config.yaml
train_examples: 77898
image_size: 32
isotropic: true
activation: "swiglu"
inner_norm: false
eps: 1e-06
grad_clip: 1.0
weight_decay: 0.2
Rows from block 7 of a small image classifier, named by matrix and row number. Rows with one number within an expert belong to one neuron, the router's apart. Each number is 200 + 40 x the weight over its row's rms, rounded and kept within 0 to 999. All counts start at 0. After the name is the row's rms in percent of the matrix's.
Before each expert's rows are labels from the 100 images, of 14848, where the router gives the expert most weight on average: "strongest on" is what is common among them; "peak at" is the part of the image that holds the peak. Only what is clearly more common there than usual is listed. The data: photos of plants, animals and fungi (iNaturalist). In brackets: how many of the 100, against the usual share in percent.
# router: router (model.blocks.7.mlp.router.weight, 16x384), inputs 320-383
# gate: expert gate (model.blocks.7.mlp.gate, 16x192x384), inputs 320-383
# up: expert up (model.blocks.7.mlp.up, 16x192x384), inputs 320-383
# down: expert down (model.blocks.7.mlp.down, 16x384x192, transposed), outputs 320-383

# expert 3
strongest on: phylum Tracheophyta (49 vs 7.3); kingdom Plantae (49 vs 7.3); class Magnoliopsida (46 vs 5.5)
peak at: bottom left (48 vs 14.1)
router.3,097,169,241,230,199,229,173,211,155,170,153,218,235,199,236,163,175,201,184,217,173,236,216,277,236,266,215,193,193,164,240,176,210,187,221,228,180,220,215,171,98,146,262,209,230,144,264,218,142,232,261,199,205,177,221,124,167,228,237,157,236,168,204,240,193
gate.0,101,237,222,251,198,125,159,256,242,218,207,189,182,196,223,172,200,207,93,207,148,251,257,215,154,173,172,188,217,188,174,174,159,210,134,173,168,166,141,227,233,161,219,173,246,151,187,215,269,100,233,224,196,186,222,262,226,219,218,233,157,170,126,189,163
up.0,101,141,200,278,276,186,189,240,257,252,196,228,231,202,217,231,175,181,168,197,179,218,222,220,185,259,261,185,201,194,209,150,209,186,172,158,159,180,245,216,233,123,145,285,252,190,199,209,185,214,217,175,192,148,242,181,159,210,216,161,136,211,172,165,184
down.0,103,144,214,242,193,195,151,165,274,231,229,206,273,123,250,173,130,150,168,244,222,257,100,101,279,219,191,138,131,218,295,151,192,232,158,241,221,154,207,173,216,190,169,206,137,185,173,132,180,258,232,214,184,177,212,153,184,200,184,185,163,182,185,178,200
gate.1,097,138,156,179,201,217,225,200,239,296,293,209,213,253,157,183,186,250,206,133,188,190,199,295,121,218,173,205,266,260,218,155,213,191,242,189,252,151,152,227,305,218,257,191,253,208,155,226,189,261,197,186,191,171,119,246,205,194,79,225,271,188,157,195,188
up.1,097,278,154,233,164,213,218,251,240,162,167,218,234,271,195,188,209,173,186,184,245,142,164,127,177,178,188,179,172,161,114,237,168,203,131,219,165,175,160,193,192,207,224,226,294,155,191,185,202,154,194,277,221,192,189,203,186,277,236,261,180,212,214,190,130
down.1,096,157,175,210,186,232,150,282,186,193,156,185,188,169,192,225,215,222,226,134,261,289,228,245,214,257,293,285,238,166,199,173,249,195,235,203,165,176,152,250,194,103,178,160,115,148,213,224,245,128,177,224,245,211,230,171,118,183,222,106,250,188,220,207,215
gate.2,102,179,242,269,287,171,181,248,228,162,228,203,215,217,176,231,165,183,210,168,272,198,163,225,128,258,185,208,201,288,188,228,151,144,255,217,190,210,157,148,179,185,229,92,264,221,199,232,181,281,206,258,222,182,194,131,128,212,200,143,232,238,229,248,241
up.2,101,130,195,174,291,201,228,212,193,143,243,196,235,222,190,227,230,82,210,226,144,145,249,213,127,175,182,143,183,166,195,229,171,229,121,207,213,224,156,227,167,257,269,193,232,169,184,197,204,252,160,152,171,222,212,260,200,233,169,212,286,208,249,198,266
down.2,101,223,206,234,213,230,134,201,255,184,227,196,253,158,184,246,176,239,207,263,181,220,214,139,172,156,171,221,234,226,211,194,196,226,272,232,241,250,248,200,179,194,261,142,224,178,271,170,187,206,145,188,133,173,268,154,199,233,165,239,206,192,274,203,224
gate.3,101,209,175,207,191,212,186,204,196,216,185,207,132,227,240,166,209,237,148,243,176,256,268,170,183,211,268,187,183,194,165,255,205,222,160,204,255,127,241,184,239,184,203,125,231,177,198,232,219,220,241,108,87,220,248,210,164,180,253,191,209,178,158,173,167
up.3,104,223,141,163,226,144,106,190,126,165,254,241,208,231,205,246,182,187,229,196,160,200,201,228,209,236,201,122,215,213,213,166,217,226,209,221,214,181,286,189,220,167,244,165,293,215,217,250,199,217,222,83,203,213,211,246,154,246,292,178,209,213,172,203,192
down.3,103,229,144,154,193,244,232,182,162,241,233,169,126,192,215,195,190,221,165,247,230,209,300,168,163,239,153,173,167,180,254,92,179,185,231,157,211,221,180,169,211,143,210,229,200,172,197,277,186,144,155,184,201,269,171,199,200,147,182,194,198,199,179,267,247

# expert 5
strongest on: phylum Tracheophyta (25 vs 7.3); kingdom Plantae (25 vs 7.3)
peak at: centre (32 vs 6.2)
router.5,097,239,148,249,233,115,165,318,173,262,218,264,154,169,180,157,202,220,178,251,182,171,264,214,249,240,165,112,199,187,240,121,243,227,194,234,211,185,176,211,270,220,286,227,153,248,207,254,197,127,281,225,166,125,204,238,212,178,226,186,263,213,247,193,209
gate.0,102,253,137,214,286,202,142,182,229,250,177,202,255,250,193,190,148,208,200,195,223,168,144,213,254,222,190,217,204,171,182,215,180,186,162,241,167,220,224,217,173,140,227,217,242,155,255,217,182,153,147,241,142,278,196,217,202,143,186,169,151,226,172,280,206
up.0,101,200,242,179,255,191,191,213,288,164,145,189,207,222,201,211,137,175,182,146,274,173,196,228,194,203,214,275,206,154,192,144,237,174,183,177,204,177,231,218,160,227,211,209,185,130,167,131,160,195,152,283,185,292,261,202,228,275,165,205,208,208,174,110,128
down.0,102,134,189,186,192,151,234,129,165,232,230,210,224,216,154,224,271,253,158,186,168,268,219,133,184,196,137,209,212,181,211,192,163,250,192,265,215,234,274,113,166,214,99,254,197,254,254,133,155,157,194,254,189,208,244,254,123,212,224,214,219,273,166,186,197
gate.1,096,237,126,157,177,209,212,158,156,254,224,237,185,157,243,244,217,230,162,185,230,210,207,217,166,190,191,213,147,210,225,187,138,221,165,199,235,225,198,192,231,162,230,241,232,170,130,210,202,162,214,102,181,242,267,216,200,153,199,237,193,181,180,138,161
up.1,095,243,150,202,155,216,207,197,210,175,200,165,182,183,252,236,131,210,254,291,194,234,200,270,95,212,206,208,237,133,253,277,197,242,124,238,206,165,199,215,291,173,209,150,247,242,141,231,213,222,268,172,164,181,159,232,167,219,194,114,248,121,200,221,189
down.1,098,152,197,187,241,218,256,244,188,247,224,217,178,224,169,175,243,224,186,217,186,93,202,170,211,167,242,174,178,169,146,253,222,141,139,191,159,146,190,242,294,113,226,219,220,284,158,221,233,175,228,186,224,216,247,125,194,212,257,223,218,189,207,172,219
gate.2,102,184,260,216,135,287,210,160,187,237,232,251,204,199,215,266,195,176,223,301,261,214,90,174,188,169,192,207,218,176,150,212,227,237,194,152,219,146,117,233,98,148,177,264,197,209,175,167,273,187,227,234,189,233,179,251,175,189,190,183,192,201,219,173,245
up.2,102,283,124,154,186,161,212,181,181,220,179,114,220,200,195,166,333,178,195,179,202,223,226,219,212,188,274,209,280,202,142,222,158,208,206,221,227,205,185,250,159,206,165,208,248,199,194,207,161,202,141,189,220,247,239,195,132,194,161,147,199,183,90,209,179
down.2,102,174,177,180,167,196,187,190,200,109,178,259,209,242,255,166,173,175,89,195,204,155,271,211,349,157,160,186,201,234,206,212,168,234,159,180,217,240,230,215,284,220,165,177,248,220,180,227,216,218,201,222,222,190,184,208,119,240,204,145,155,192,275,165,196
gate.3,097,190,178,199,201,148,215,259,240,188,188,214,222,199,164,134,230,254,267,161,123,160,223,148,249,176,200,197,161,227,145,224,159,204,175,249,185,270,196,135,256,222,182,191,161,168,195,244,212,217,231,101,172,243,179,140,229,235,212,164,247,219,165,220,218
up.3,100,261,245,264,232,177,207,241,245,209,225,159,152,237,180,220,236,165,156,268,150,198,223,215,131,244,213,195,203,243,204,128,217,219,224,158,168,245,149,183,171,168,236,196,211,153,176,132,197,170,157,162,256,169,212,247,122,257,190,190,193,157,170,172,196
down.3,099,161,183,170,205,156,139,213,273,307,258,139,177,278,247,211,174,219,202,191,270,265,117,199,157,160,194,239,175,172,290,165,227,270,205,156,171,128,146,209,202,206,157,250,175,194,235,244,174,235,187,182,232,237,217,162,137,198,234,182,162,176,250,209,200

# expert 7
strongest on: phylum Arthropoda (89 vs 30.8); class Insecta (79 vs 29.2); order Coleoptera (42 vs 3.2); family: Coccinellidae (37 vs 1.7)
peak at: centre (42 vs 6.2)
router.7,101,189,161,176,243,198,222,152,168,253,217,226,156,191,191,215,190,193,247,244,199,169,217,165,219,163,199,185,191,199,179,192,248,173,295,188,173,288,205,258,239,308,226,191,166,203,195,246,202,256,277,193,189,230,164,206,196,127,204,186,160,115,249,138,269
gate.0,100,131,161,303,223,87,153,147,193,152,233,201,224,250,137,191,176,226,195,206,181,148,203,227,193,181,130,208,177,218,235,187,246,150,226,286,226,219,234,124,160,156,266,238,295,202,160,209,223,239,125,254,215,174,183,177,179,183,210,263,173,196,162,262,242
up.0,101,182,191,193,134,272,193,191,129,222,171,279,204,197,253,216,187,219,224,195,281,133,271,190,110,247,241,219,181,215,166,232,170,227,229,116,186,226,306,212,169,132,172,221,166,189,166,209,231,156,254,181,246,203,238,226,175,177,208,143,156,173,187,145,155
down.0,101,236,237,182,249,155,207,229,189,138,157,200,194,250,193,242,233,194,269,178,161,239,228,193,200,231,142,206,200,242,219,205,187,232,218,186,210,131,194,176,290,241,183,192,257,213,228,226,142,175,143,116,128,231,150,187,268,157,234,217,240,143,243,193,230
gate.1,100,139,237,268,142,200,196,155,118,222,290,201,224,175,217,236,205,149,171,207,226,166,188,202,171,205,188,254,133,200,190,172,165,181,154,230,144,219,177,195,172,234,240,169,238,205,171,220,243,162,211,231,229,210,177,154,208,188,156,252,193,159,278,179,200
up.1,099,248,231,200,207,211,228,234,186,116,210,229,173,207,237,156,221,224,236,188,172,166,245,220,231,188,160,256,135,165,172,201,247,235,296,190,152,179,175,160,252,232,218,177,156,196,290,176,168,190,257,113,177,198,187,262,196,162,256,200,126,177,227,115,246
down.1,098,54,197,214,154,153,159,218,153,156,212,199,185,262,178,155,235,212,183,218,182,184,176,194,186,159,196,234,227,194,176,262,69,244,211,217,187,211,250,225,199,313,224,172,182,224,234,162,148,229,218,204,231,216,186,193,214,160,193,139,271,197,238,227,181
gate.2,107,153,254,175,166,157,231,270,198,251,221,117,179,261,229,283,158,226,236,194,214,148,243,237,222,178,223,209,217,162,187,223,132,187,189,191,205,155,236,181,174,134,141,173,170,258,235,254,212,241,241,203,86,215,179,225,175,266,147,164,193,195,165,250,188
up.2,107,139,165,250,195,184,261,160,214,189,193,261,146,215,215,218,223,159,161,169,142,181,205,219,159,199,135,239,212,193,200,237,236,165,215,219,194,205,112,247,181,151,253,266,226,275,250,191,274,119,240,212,220,208,208,157,259,205,209,213,218,205,308,184,227
down.2,107,217,181,214,177,264,219,236,220,219,252,174,186,112,167,256,203,245,128,208,206,238,265,187,191,151,256,205,244,215,190,189,176,177,184,218,140,175,209,291,82,77,201,218,208,188,179,202,221,157,224,234,200,168,221,197,202,192,131,165,184,241,228,192,260
gate.3,098,195,174,171,190,190,209,257,215,223,164,152,162,150,216,212,150,171,210,219,247,275,121,267,214,221,185,170,218,200,213,214,212,240,156,229,269,195,127,247,244,173,223,207,197,203,195,322,247,199,265,236,178,202,181,219,252,125,220,132,166,213,224,267,296
up.3,097,219,163,181,202,213,196,158,202,225,173,148,240,197,200,143,160,275,171,195,170,225,159,189,185,214,233,175,125,213,238,219,122,191,195,234,230,191,163,180,246,206,224,219,175,180,221,234,190,124,198,233,157,218,233,273,222,156,262,136,182,63,257,176,213
down.3,098,204,99,217,209,189,176,170,190,135,165,234,173,129,208,200,178,149,255,195,213,230,207,187,274,173,238,172,182,193,291,186,235,227,217,166,126,228,197,185,181,258,179,243,314,209,138,190,207,167,247,197,249,177,229,211,176,167,312,258,233,195,161,255,236

# expert 0
strongest on: phylum Tracheophyta (33 vs 7.3); kingdom Plantae (33 vs 7.3)
peak at: top centre (29 vs 9.4)
router.0,101,180,184,187,86,260,228,247,190,168,247,154,208,204,205,223,230,123,200,249,183,196,152,205,179,176,212,171,161,200,260,178,262,226,230,236,213,142,171,164,230,262,154,264,131,201,269,219,194,124,328,186,165,283,200,179,231,145,185,187,98,247,194,263,207
gate.0,104,244,236,210,198,251,166,237,171,188,247,177,268,141,221,174,226,154,195,237,196,108,218,266,219,218,124,217,225,182,240,164,184,114,194,198,200,178,186,175,204,219,141,182,172,240,173,262,181,180,219,161,140,109,220,213,231,183,172,231,224,241,196,281,173
up.0,101,212,216,194,182,227,212,170,210,112,185,253,175,170,152,213,239,217,167,179,185,227,216,204,170,214,230,186,147,237,116,258,217,121,283,199,203,177,185,215,192,210,234,230,193,222,209,154,191,261,172,143,192,190,130,223,153,224,274,301,174,231,172,161,279
down.0,102,179,242,177,253,177,153,173,173,182,166,192,189,184,192,183,198,272,271,208,191,204,202,118,222,178,161,170,277,185,148,201,162,247,261,130,266,229,191,130,207,192,249,184,129,190,266,190,202,162,200,229,152,156,192,245,194,163,214,195,189,248,227,218,137
gate.1,104,197,267,133,170,213,174,191,252,233,214,205,233,279,215,202,221,201,151,149,209,262,164,266,159,237,143,225,240,156,218,263,183,129,132,235,264,106,258,204,158,145,218,248,199,129,187,247,256,200,215,225,324,187,162,161,172,223,270,214,214,244,205,195,113
up.1,102,221,168,210,204,225,145,176,227,197,189,200,91,228,267,173,172,204,118,250,136,158,184,158,151,202,117,192,228,200,201,287,158,166,231,269,173,135,234,218,280,229,173,196,191,231,258,283,172,180,202,219,189,196,180,205,173,213,190,126,296,220,279,244,168
down.1,101,235,237,197,234,210,189,227,228,160,227,210,232,156,176,209,109,154,244,180,105,136,179,265,199,142,171,171,181,216,222,166,222,213,180,258,213,157,260,172,259,252,166,187,60,278,195,172,211,198,213,214,206,178,197,190,179,233,157,191,169,227,274,155,229
gate.2,101,242,136,210,170,240,170,123,161,233,153,152,133,215,201,175,168,198,259,199,215,168,154,181,282,183,174,245,181,181,230,278,162,113,222,154,238,200,211,192,157,234,139,131,203,203,213,261,153,248,211,207,204,176,228,229,205,162,268,190,203,267,206,201,223
up.2,098,177,192,231,238,153,184,228,172,235,193,252,139,161,234,186,200,189,191,225,247,188,265,207,134,223,194,198,146,194,253,148,169,144,188,233,262,155,232,268,121,269,249,196,152,261,294,138,211,181,212,208,195,194,232,232,222,220,187,186,151,151,194,169,156
down.2,099,150,216,154,258,127,197,139,135,239,184,209,219,234,151,208,233,263,149,204,138,187,158,207,162,177,215,222,205,193,143,215,262,246,191,195,225,220,157,146,140,208,204,222,172,167,243,212,246,215,236,209,183,202,194,137,247,220,242,87,200,220,196,125,157
gate.3,099,254,198,236,206,213,196,122,215,246,125,126,178,217,173,141,186,202,178,170,211,189,164,232,229,245,245,191,244,263,156,282,233,142,260,228,207,250,199,187,145,249,173,190,172,286,139,213,188,118,225,197,192,239,137,196,200,186,258,146,168,252,167,225,130
up.3,098,161,235,216,198,210,189,210,220,269,171,191,181,172,147,178,245,221,247,202,278,192,147,251,240,216,176,207,188,241,217,200,195,219,254,130,159,223,183,182,217,130,240,218,175,140,201,164,199,213,218,271,132,219,190,158,184,217,222,202,189,113,222,191,238
down.3,098,159,183,169,139,197,207,197,222,181,160,137,158,189,265,143,157,254,163,114,183,183,210,204,231,199,226,296,112,149,207,226,259,103,174,264,141,152,213,197,266,226,155,200,187,235,148,224,167,205,118,177,249,181,286,229,184,152,157,199,186,164,245,156,248

# expert 11
strongest on: class Mammalia (30 vs 3.4)
peak at: top centre (44 vs 9.4)
router.11,096,230,177,199,222,113,249,192,189,154,210,165,220,229,106,190,122,213,189,95,218,197,190,174,167,259,172,172,188,229,205,197,272,255,172,204,185,252,246,177,163,209,164,166,149,175,187,174,211,262,33,218,214,166,204,166,170,242,263,202,130,170,139,193,162
gate.0,102,171,199,191,213,182,202,209,265,152,199,210,215,154,180,237,163,196,209,223,157,194,138,188,166,155,203,212,178,194,213,297,163,189,208,146,215,245,231,153,179,202,196,127,303,190,188,232,199,221,199,218,195,145,209,244,177,164,172,222,152,112,241,267,222
up.0,101,252,245,252,206,199,162,160,176,195,187,230,201,167,202,187,256,192,173,186,226,235,234,163,201,179,205,71,163,182,173,160,176,183,255,183,237,172,228,218,189,272,203,211,197,139,121,225,276,151,183,256,262,149,217,162,221,281,159,219,210,233,187,191,220
down.0,099,222,235,181,195,229,272,162,285,167,245,177,183,194,229,245,226,227,221,188,179,275,270,181,161,227,213,145,240,196,193,263,223,118,99,248,171,71,160,222,164,186,275,162,227,178,216,210,171,208,246,157,226,187,184,201,201,216,222,187,262,219,217,211,178
gate.1,096,220,159,175,160,210,199,176,242,280,207,157,142,165,246,292,205,256,153,157,171,207,244,179,155,229,210,213,203,218,225,178,220,182,197,253,198,148,285,237,180,194,200,189,132,150,158,224,182,194,165,200,218,204,206,130,235,254,212,233,136,181,196,244,251
up.1,094,192,224,161,224,181,166,188,129,233,206,233,239,174,229,213,231,154,166,209,140,160,192,197,184,290,165,209,244,157,228,162,146,256,204,207,255,200,153,213,162,176,237,206,177,222,246,233,227,167,222,251,147,199,231,162,61,190,173,270,192,197,239,269,161
down.1,095,265,202,192,259,228,217,165,112,192,252,243,215,168,207,235,273,155,184,212,247,286,174,191,195,153,250,238,167,149,150,162,169,155,216,160,262,207,199,231,204,223,188,191,229,95,164,188,249,176,235,230,212,152,272,191,177,203,198,218,251,220,223,189,165
gate.2,107,175,243,212,232,183,276,239,222,180,197,177,86,148,195,187,249,187,204,235,155,197,250,238,278,164,196,145,184,197,168,137,211,270,185,228,218,168,263,159,141,167,217,200,222,165,224,140,179,170,210,152,288,260,177,147,180,196,144,186,180,176,165,165,175
up.2,105,213,182,227,210,252,226,204,216,225,238,192,181,232,208,235,225,238,182,240,168,187,175,176,246,205,141,206,125,165,172,182,101,195,200,218,199,176,150,233,232,254,159,180,187,219,211,266,183,241,213,225,182,102,208,198,98,218,143,204,153,171,227,218,185
down.2,103,235,193,205,227,208,253,237,173,243,192,182,257,215,149,194,187,194,209,200,135,164,212,221,226,184,141,274,199,168,227,217,269,138,257,209,303,216,279,209,267,142,201,170,216,146,228,261,236,189,132,199,193,147,203,185,194,206,156,202,242,190,205,83,190
gate.3,105,143,169,178,219,207,163,242,261,205,239,230,180,228,259,167,167,205,155,188,208,234,289,131,227,160,209,181,195,173,153,278,171,159,179,172,191,196,271,191,149,219,195,168,254,179,158,194,186,182,188,202,201,213,230,198,195,198,200,165,231,187,201,260,228
up.3,105,173,174,209,175,174,217,129,225,257,196,172,200,208,129,201,195,245,217,279,255,131,213,156,232,128,166,184,192,197,264,145,188,252,228,205,110,224,214,165,273,255,216,218,214,207,215,179,245,183,237,104,164,243,212,174,274,198,114,195,172,181,232,162,251
down.3,102,170,197,204,279,162,228,197,109,228,276,245,270,138,155,265,196,190,163,206,201,202,159,185,163,167,184,219,173,228,163,162,245,172,267,169,203,186,124,175,130,177,259,191,219,229,197,210,271,204,167,103,251,202,164,218,220,187,267,148,202,165,164,176,259

# expert 15
strongest on: order Charadriiformes (30 vs 7.6)
peak at: centre (38 vs 6.2); bottom centre (35 vs 9.4)
router.15,106,205,203,183,100,236,205,220,206,152,294,254,175,208,229,204,185,192,226,246,180,229,189,227,131,260,276,208,244,216,202,226,230,216,228,193,241,146,152,159,229,162,202,239,216,195,197,180,235,183,281,204,138,214,179,234,114,191,249,193,203,211,219,235,164
gate.0,099,177,192,186,149,198,220,179,164,241,168,219,235,205,166,193,246,188,227,130,244,184,210,206,227,178,171,264,252,161,246,177,186,163,252,147,215,235,205,180,201,229,167,181,150,136,167,156,176,121,175,238,192,161,273,230,160,217,201,285,89,202,189,286,245
up.0,103,218,183,159,234,173,85,139,235,117,225,203,263,219,168,209,188,257,231,206,203,162,211,159,193,254,152,210,128,233,191,284,224,161,131,224,275,239,216,238,235,107,220,190,191,193,208,213,238,124,124,153,152,184,265,204,214,167,218,131,217,200,207,163,175
down.0,099,239,260,130,261,232,294,223,153,188,212,226,163,230,220,273,227,197,191,286,177,235,212,208,236,130,164,193,266,173,173,204,196,231,246,159,220,274,159,261,244,172,168,219,186,225,142,220,150,145,236,220,192,227,158,208,246,242,149,239,216,181,162,186,223
gate.1,104,170,208,153,236,187,237,188,240,286,278,190,154,231,200,211,261,166,184,185,187,194,196,233,181,129,203,159,168,205,220,167,223,176,204,154,207,194,229,174,151,148,163,181,231,200,186,200,259,177,203,279,157,141,131,218,208,192,199,88,217,211,255,223,270
up.1,101,212,159,222,272,133,153,203,231,172,238,212,216,178,126,192,197,124,135,200,233,174,252,179,312,216,243,195,226,235,179,154,181,200,209,191,276,214,181,196,190,196,196,160,200,149,235,228,254,221,169,320,184,137,192,293,150,179,235,202,156,186,231,178,222
down.1,103,190,171,234,209,151,198,246,187,143,218,178,192,158,189,179,177,255,180,144,270,221,182,226,152,280,127,206,196,191,157,221,106,201,207,224,250,279,194,147,218,187,213,256,199,128,280,233,179,223,215,214,167,184,302,167,133,221,198,187,192,211,165,132,195
gate.2,105,129,128,259,311,157,212,175,209,210,200,216,209,252,165,221,269,139,207,240,202,210,192,206,139,235,143,243,182,181,200,138,119,177,167,257,207,146,197,175,246,196,235,202,178,185,231,167,192,202,225,153,147,250,209,153,182,166,132,196,262,152,210,169,148
up.2,103,191,205,233,225,193,177,140,219,260,199,200,160,192,270,245,223,222,186,180,189,193,189,216,223,239,203,120,210,187,213,235,221,184,216,182,170,116,209,226,223,231,172,161,190,233,231,125,137,164,92,254,182,276,187,179,160,117,208,159,231,196,231,208,166
down.2,104,238,192,98,202,161,167,143,240,277,195,139,210,134,206,182,229,149,173,275,141,172,208,198,142,163,207,238,194,200,254,144,182,243,191,239,234,170,223,151,203,224,229,180,224,284,177,186,176,139,241,173,228,171,243,212,119,180,192,204,239,209,195,153,161
gate.3,097,190,187,212,179,181,250,203,201,179,159,158,253,210,179,227,193,189,151,198,151,206,197,116,248,197,140,248,246,185,200,208,185,226,207,135,140,189,200,248,266,205,206,253,233,243,234,204,202,163,241,217,212,193,214,215,203,200,195,131,197,282,191,127,156
up.3,096,134,226,210,241,262,116,241,228,264,213,225,225,244,139,213,195,162,211,273,198,177,185,143,210,209,178,191,152,197,152,178,189,119,207,249,210,227,184,156,205,162,197,171,166,181,227,153,247,315,194,193,208,217,248,136,195,173,170,265,215,205,275,219,211
down.3,095,191,225,222,126,213,219,212,177,161,219,247,255,182,176,165,203,220,241,193,209,213,194,193,202,195,185,142,147,132,190,220,184,156,246,169,166,173,299,161,199,222,253,283,189,167,169,92,250,181,213,209,266,220,224,244,278,210,172,175,186,218,171,198,261

# expert 4
strongest on: phylum Tracheophyta (34 vs 7.3); kingdom Plantae (34 vs 7.3)
peak at: centre (31 vs 6.2); top centre (26 vs 9.4)
router.4,096,188,200,233,211,166,199,195,129,111,186,194,203,220,212,156,151,209,158,202,191,164,206,207,243,226,140,163,239,220,193,190,205,198,209,208,246,160,209,191,185,226,170,124,175,252,221,200,233,217,280,179,288,131,158,227,253,164,159,225,232,311,204,191,165
gate.0,102,199,286,254,182,179,160,207,203,147,191,167,243,193,189,155,111,137,170,164,256,182,192,144,207,203,229,304,169,225,200,219,195,204,172,270,158,257,158,277,165,233,197,194,203,173,152,170,198,181,199,252,175,166,170,104,211,189,158,188,235,207,216,181,157
up.0,099,178,197,222,209,264,149,178,165,180,187,203,231,145,249,153,180,217,243,250,276,195,194,142,174,286,226,184,199,202,160,197,246,207,218,135,211,183,191,186,191,228,182,145,216,152,181,230,211,262,194,213,197,229,167,222,148,118,191,190,236,263,199,185,263
down.0,101,269,270,215,221,183,180,185,143,223,97,240,208,132,179,198,229,188,241,308,208,163,150,225,132,292,136,225,210,273,141,192,259,253,187,215,169,227,186,201,235,185,209,162,257,172,217,178,118,187,270,249,187,226,154,203,170,243,264,243,228,209,208,201,174
gate.1,096,257,191,260,259,208,188,185,226,200,136,259,204,144,183,178,174,174,225,186,124,157,209,205,135,257,233,216,130,252,184,231,220,189,200,187,212,258,200,268,158,170,230,245,226,82,180,155,171,213,171,223,208,189,194,213,132,210,206,216,170,164,180,199,193
up.1,097,151,174,215,222,189,162,274,168,165,219,178,204,235,163,179,184,226,164,195,142,163,197,262,164,182,135,209,223,222,253,173,163,255,240,166,187,191,170,237,164,205,244,228,205,262,244,268,130,201,270,172,217,212,197,269,201,159,189,236,155,156,219,155,199
down.1,098,138,202,247,222,212,212,276,229,219,177,161,237,179,215,276,277,181,246,204,215,162,190,168,231,140,142,129,190,184,183,159,160,173,209,190,220,160,172,177,212,182,223,232,189,182,184,237,256,169,171,207,125,272,183,191,212,199,202,147,183,211,165,200,243
gate.2,100,229,208,150,133,246,111,230,183,246,206,247,187,264,190,198,200,270,145,177,186,194,165,282,240,202,220,188,184,283,201,142,231,170,184,194,160,208,182,170,218,132,197,248,192,278,205,153,228,196,240,167,189,225,240,124,270,224,246,189,243,208,231,227,159
up.2,098,177,214,188,186,205,241,192,165,246,213,220,198,236,167,207,237,171,227,129,124,209,127,224,246,209,228,206,223,247,210,195,214,234,244,178,155,143,252,201,237,133,229,254,193,299,221,118,272,199,262,183,211,234,235,179,220,197,276,213,246,221,185,223,237
down.2,097,217,215,209,240,177,187,240,229,259,176,161,262,257,131,172,217,99,230,192,229,204,181,178,232,236,151,213,271,165,187,176,247,172,138,237,171,169,244,176,155,129,208,174,251,228,229,188,285,242,198,163,178,193,173,245,240,199,178,220,202,126,248,180,189
gate.3,106,301,173,151,180,176,219,232,163,248,317,210,195,155,189,235,214,210,230,236,240,191,233,227,193,141,211,169,237,163,261,188,209,193,192,284,204,166,158,213,162,225,158,269,195,181,257,170,194,203,250,265,199,162,256,213,218,168,169,176,181,211,182,182,204
up.3,104,251,223,206,188,282,208,228,195,250,226,191,201,203,260,182,201,210,194,179,274,151,199,140,249,226,224,174,229,180,206,200,197,132,268,230,208,162,181,262,232,203,151,212,145,257,195,185,179,254,214,187,212,223,173,210,186,163,198,245,209,270,185,241,142
down.3,105,179,154,222,227,182,183,155,150,257,130,205,171,201,223,234,196,243,177,247,250,259,281,247,241,230,257,207,219,152,156,182,181,154,198,201,229,239,174,181,144,202,178,187,209,205,146,155,221,283,210,237,163,157,245,191,215,187,210,213,220,245,185,137,235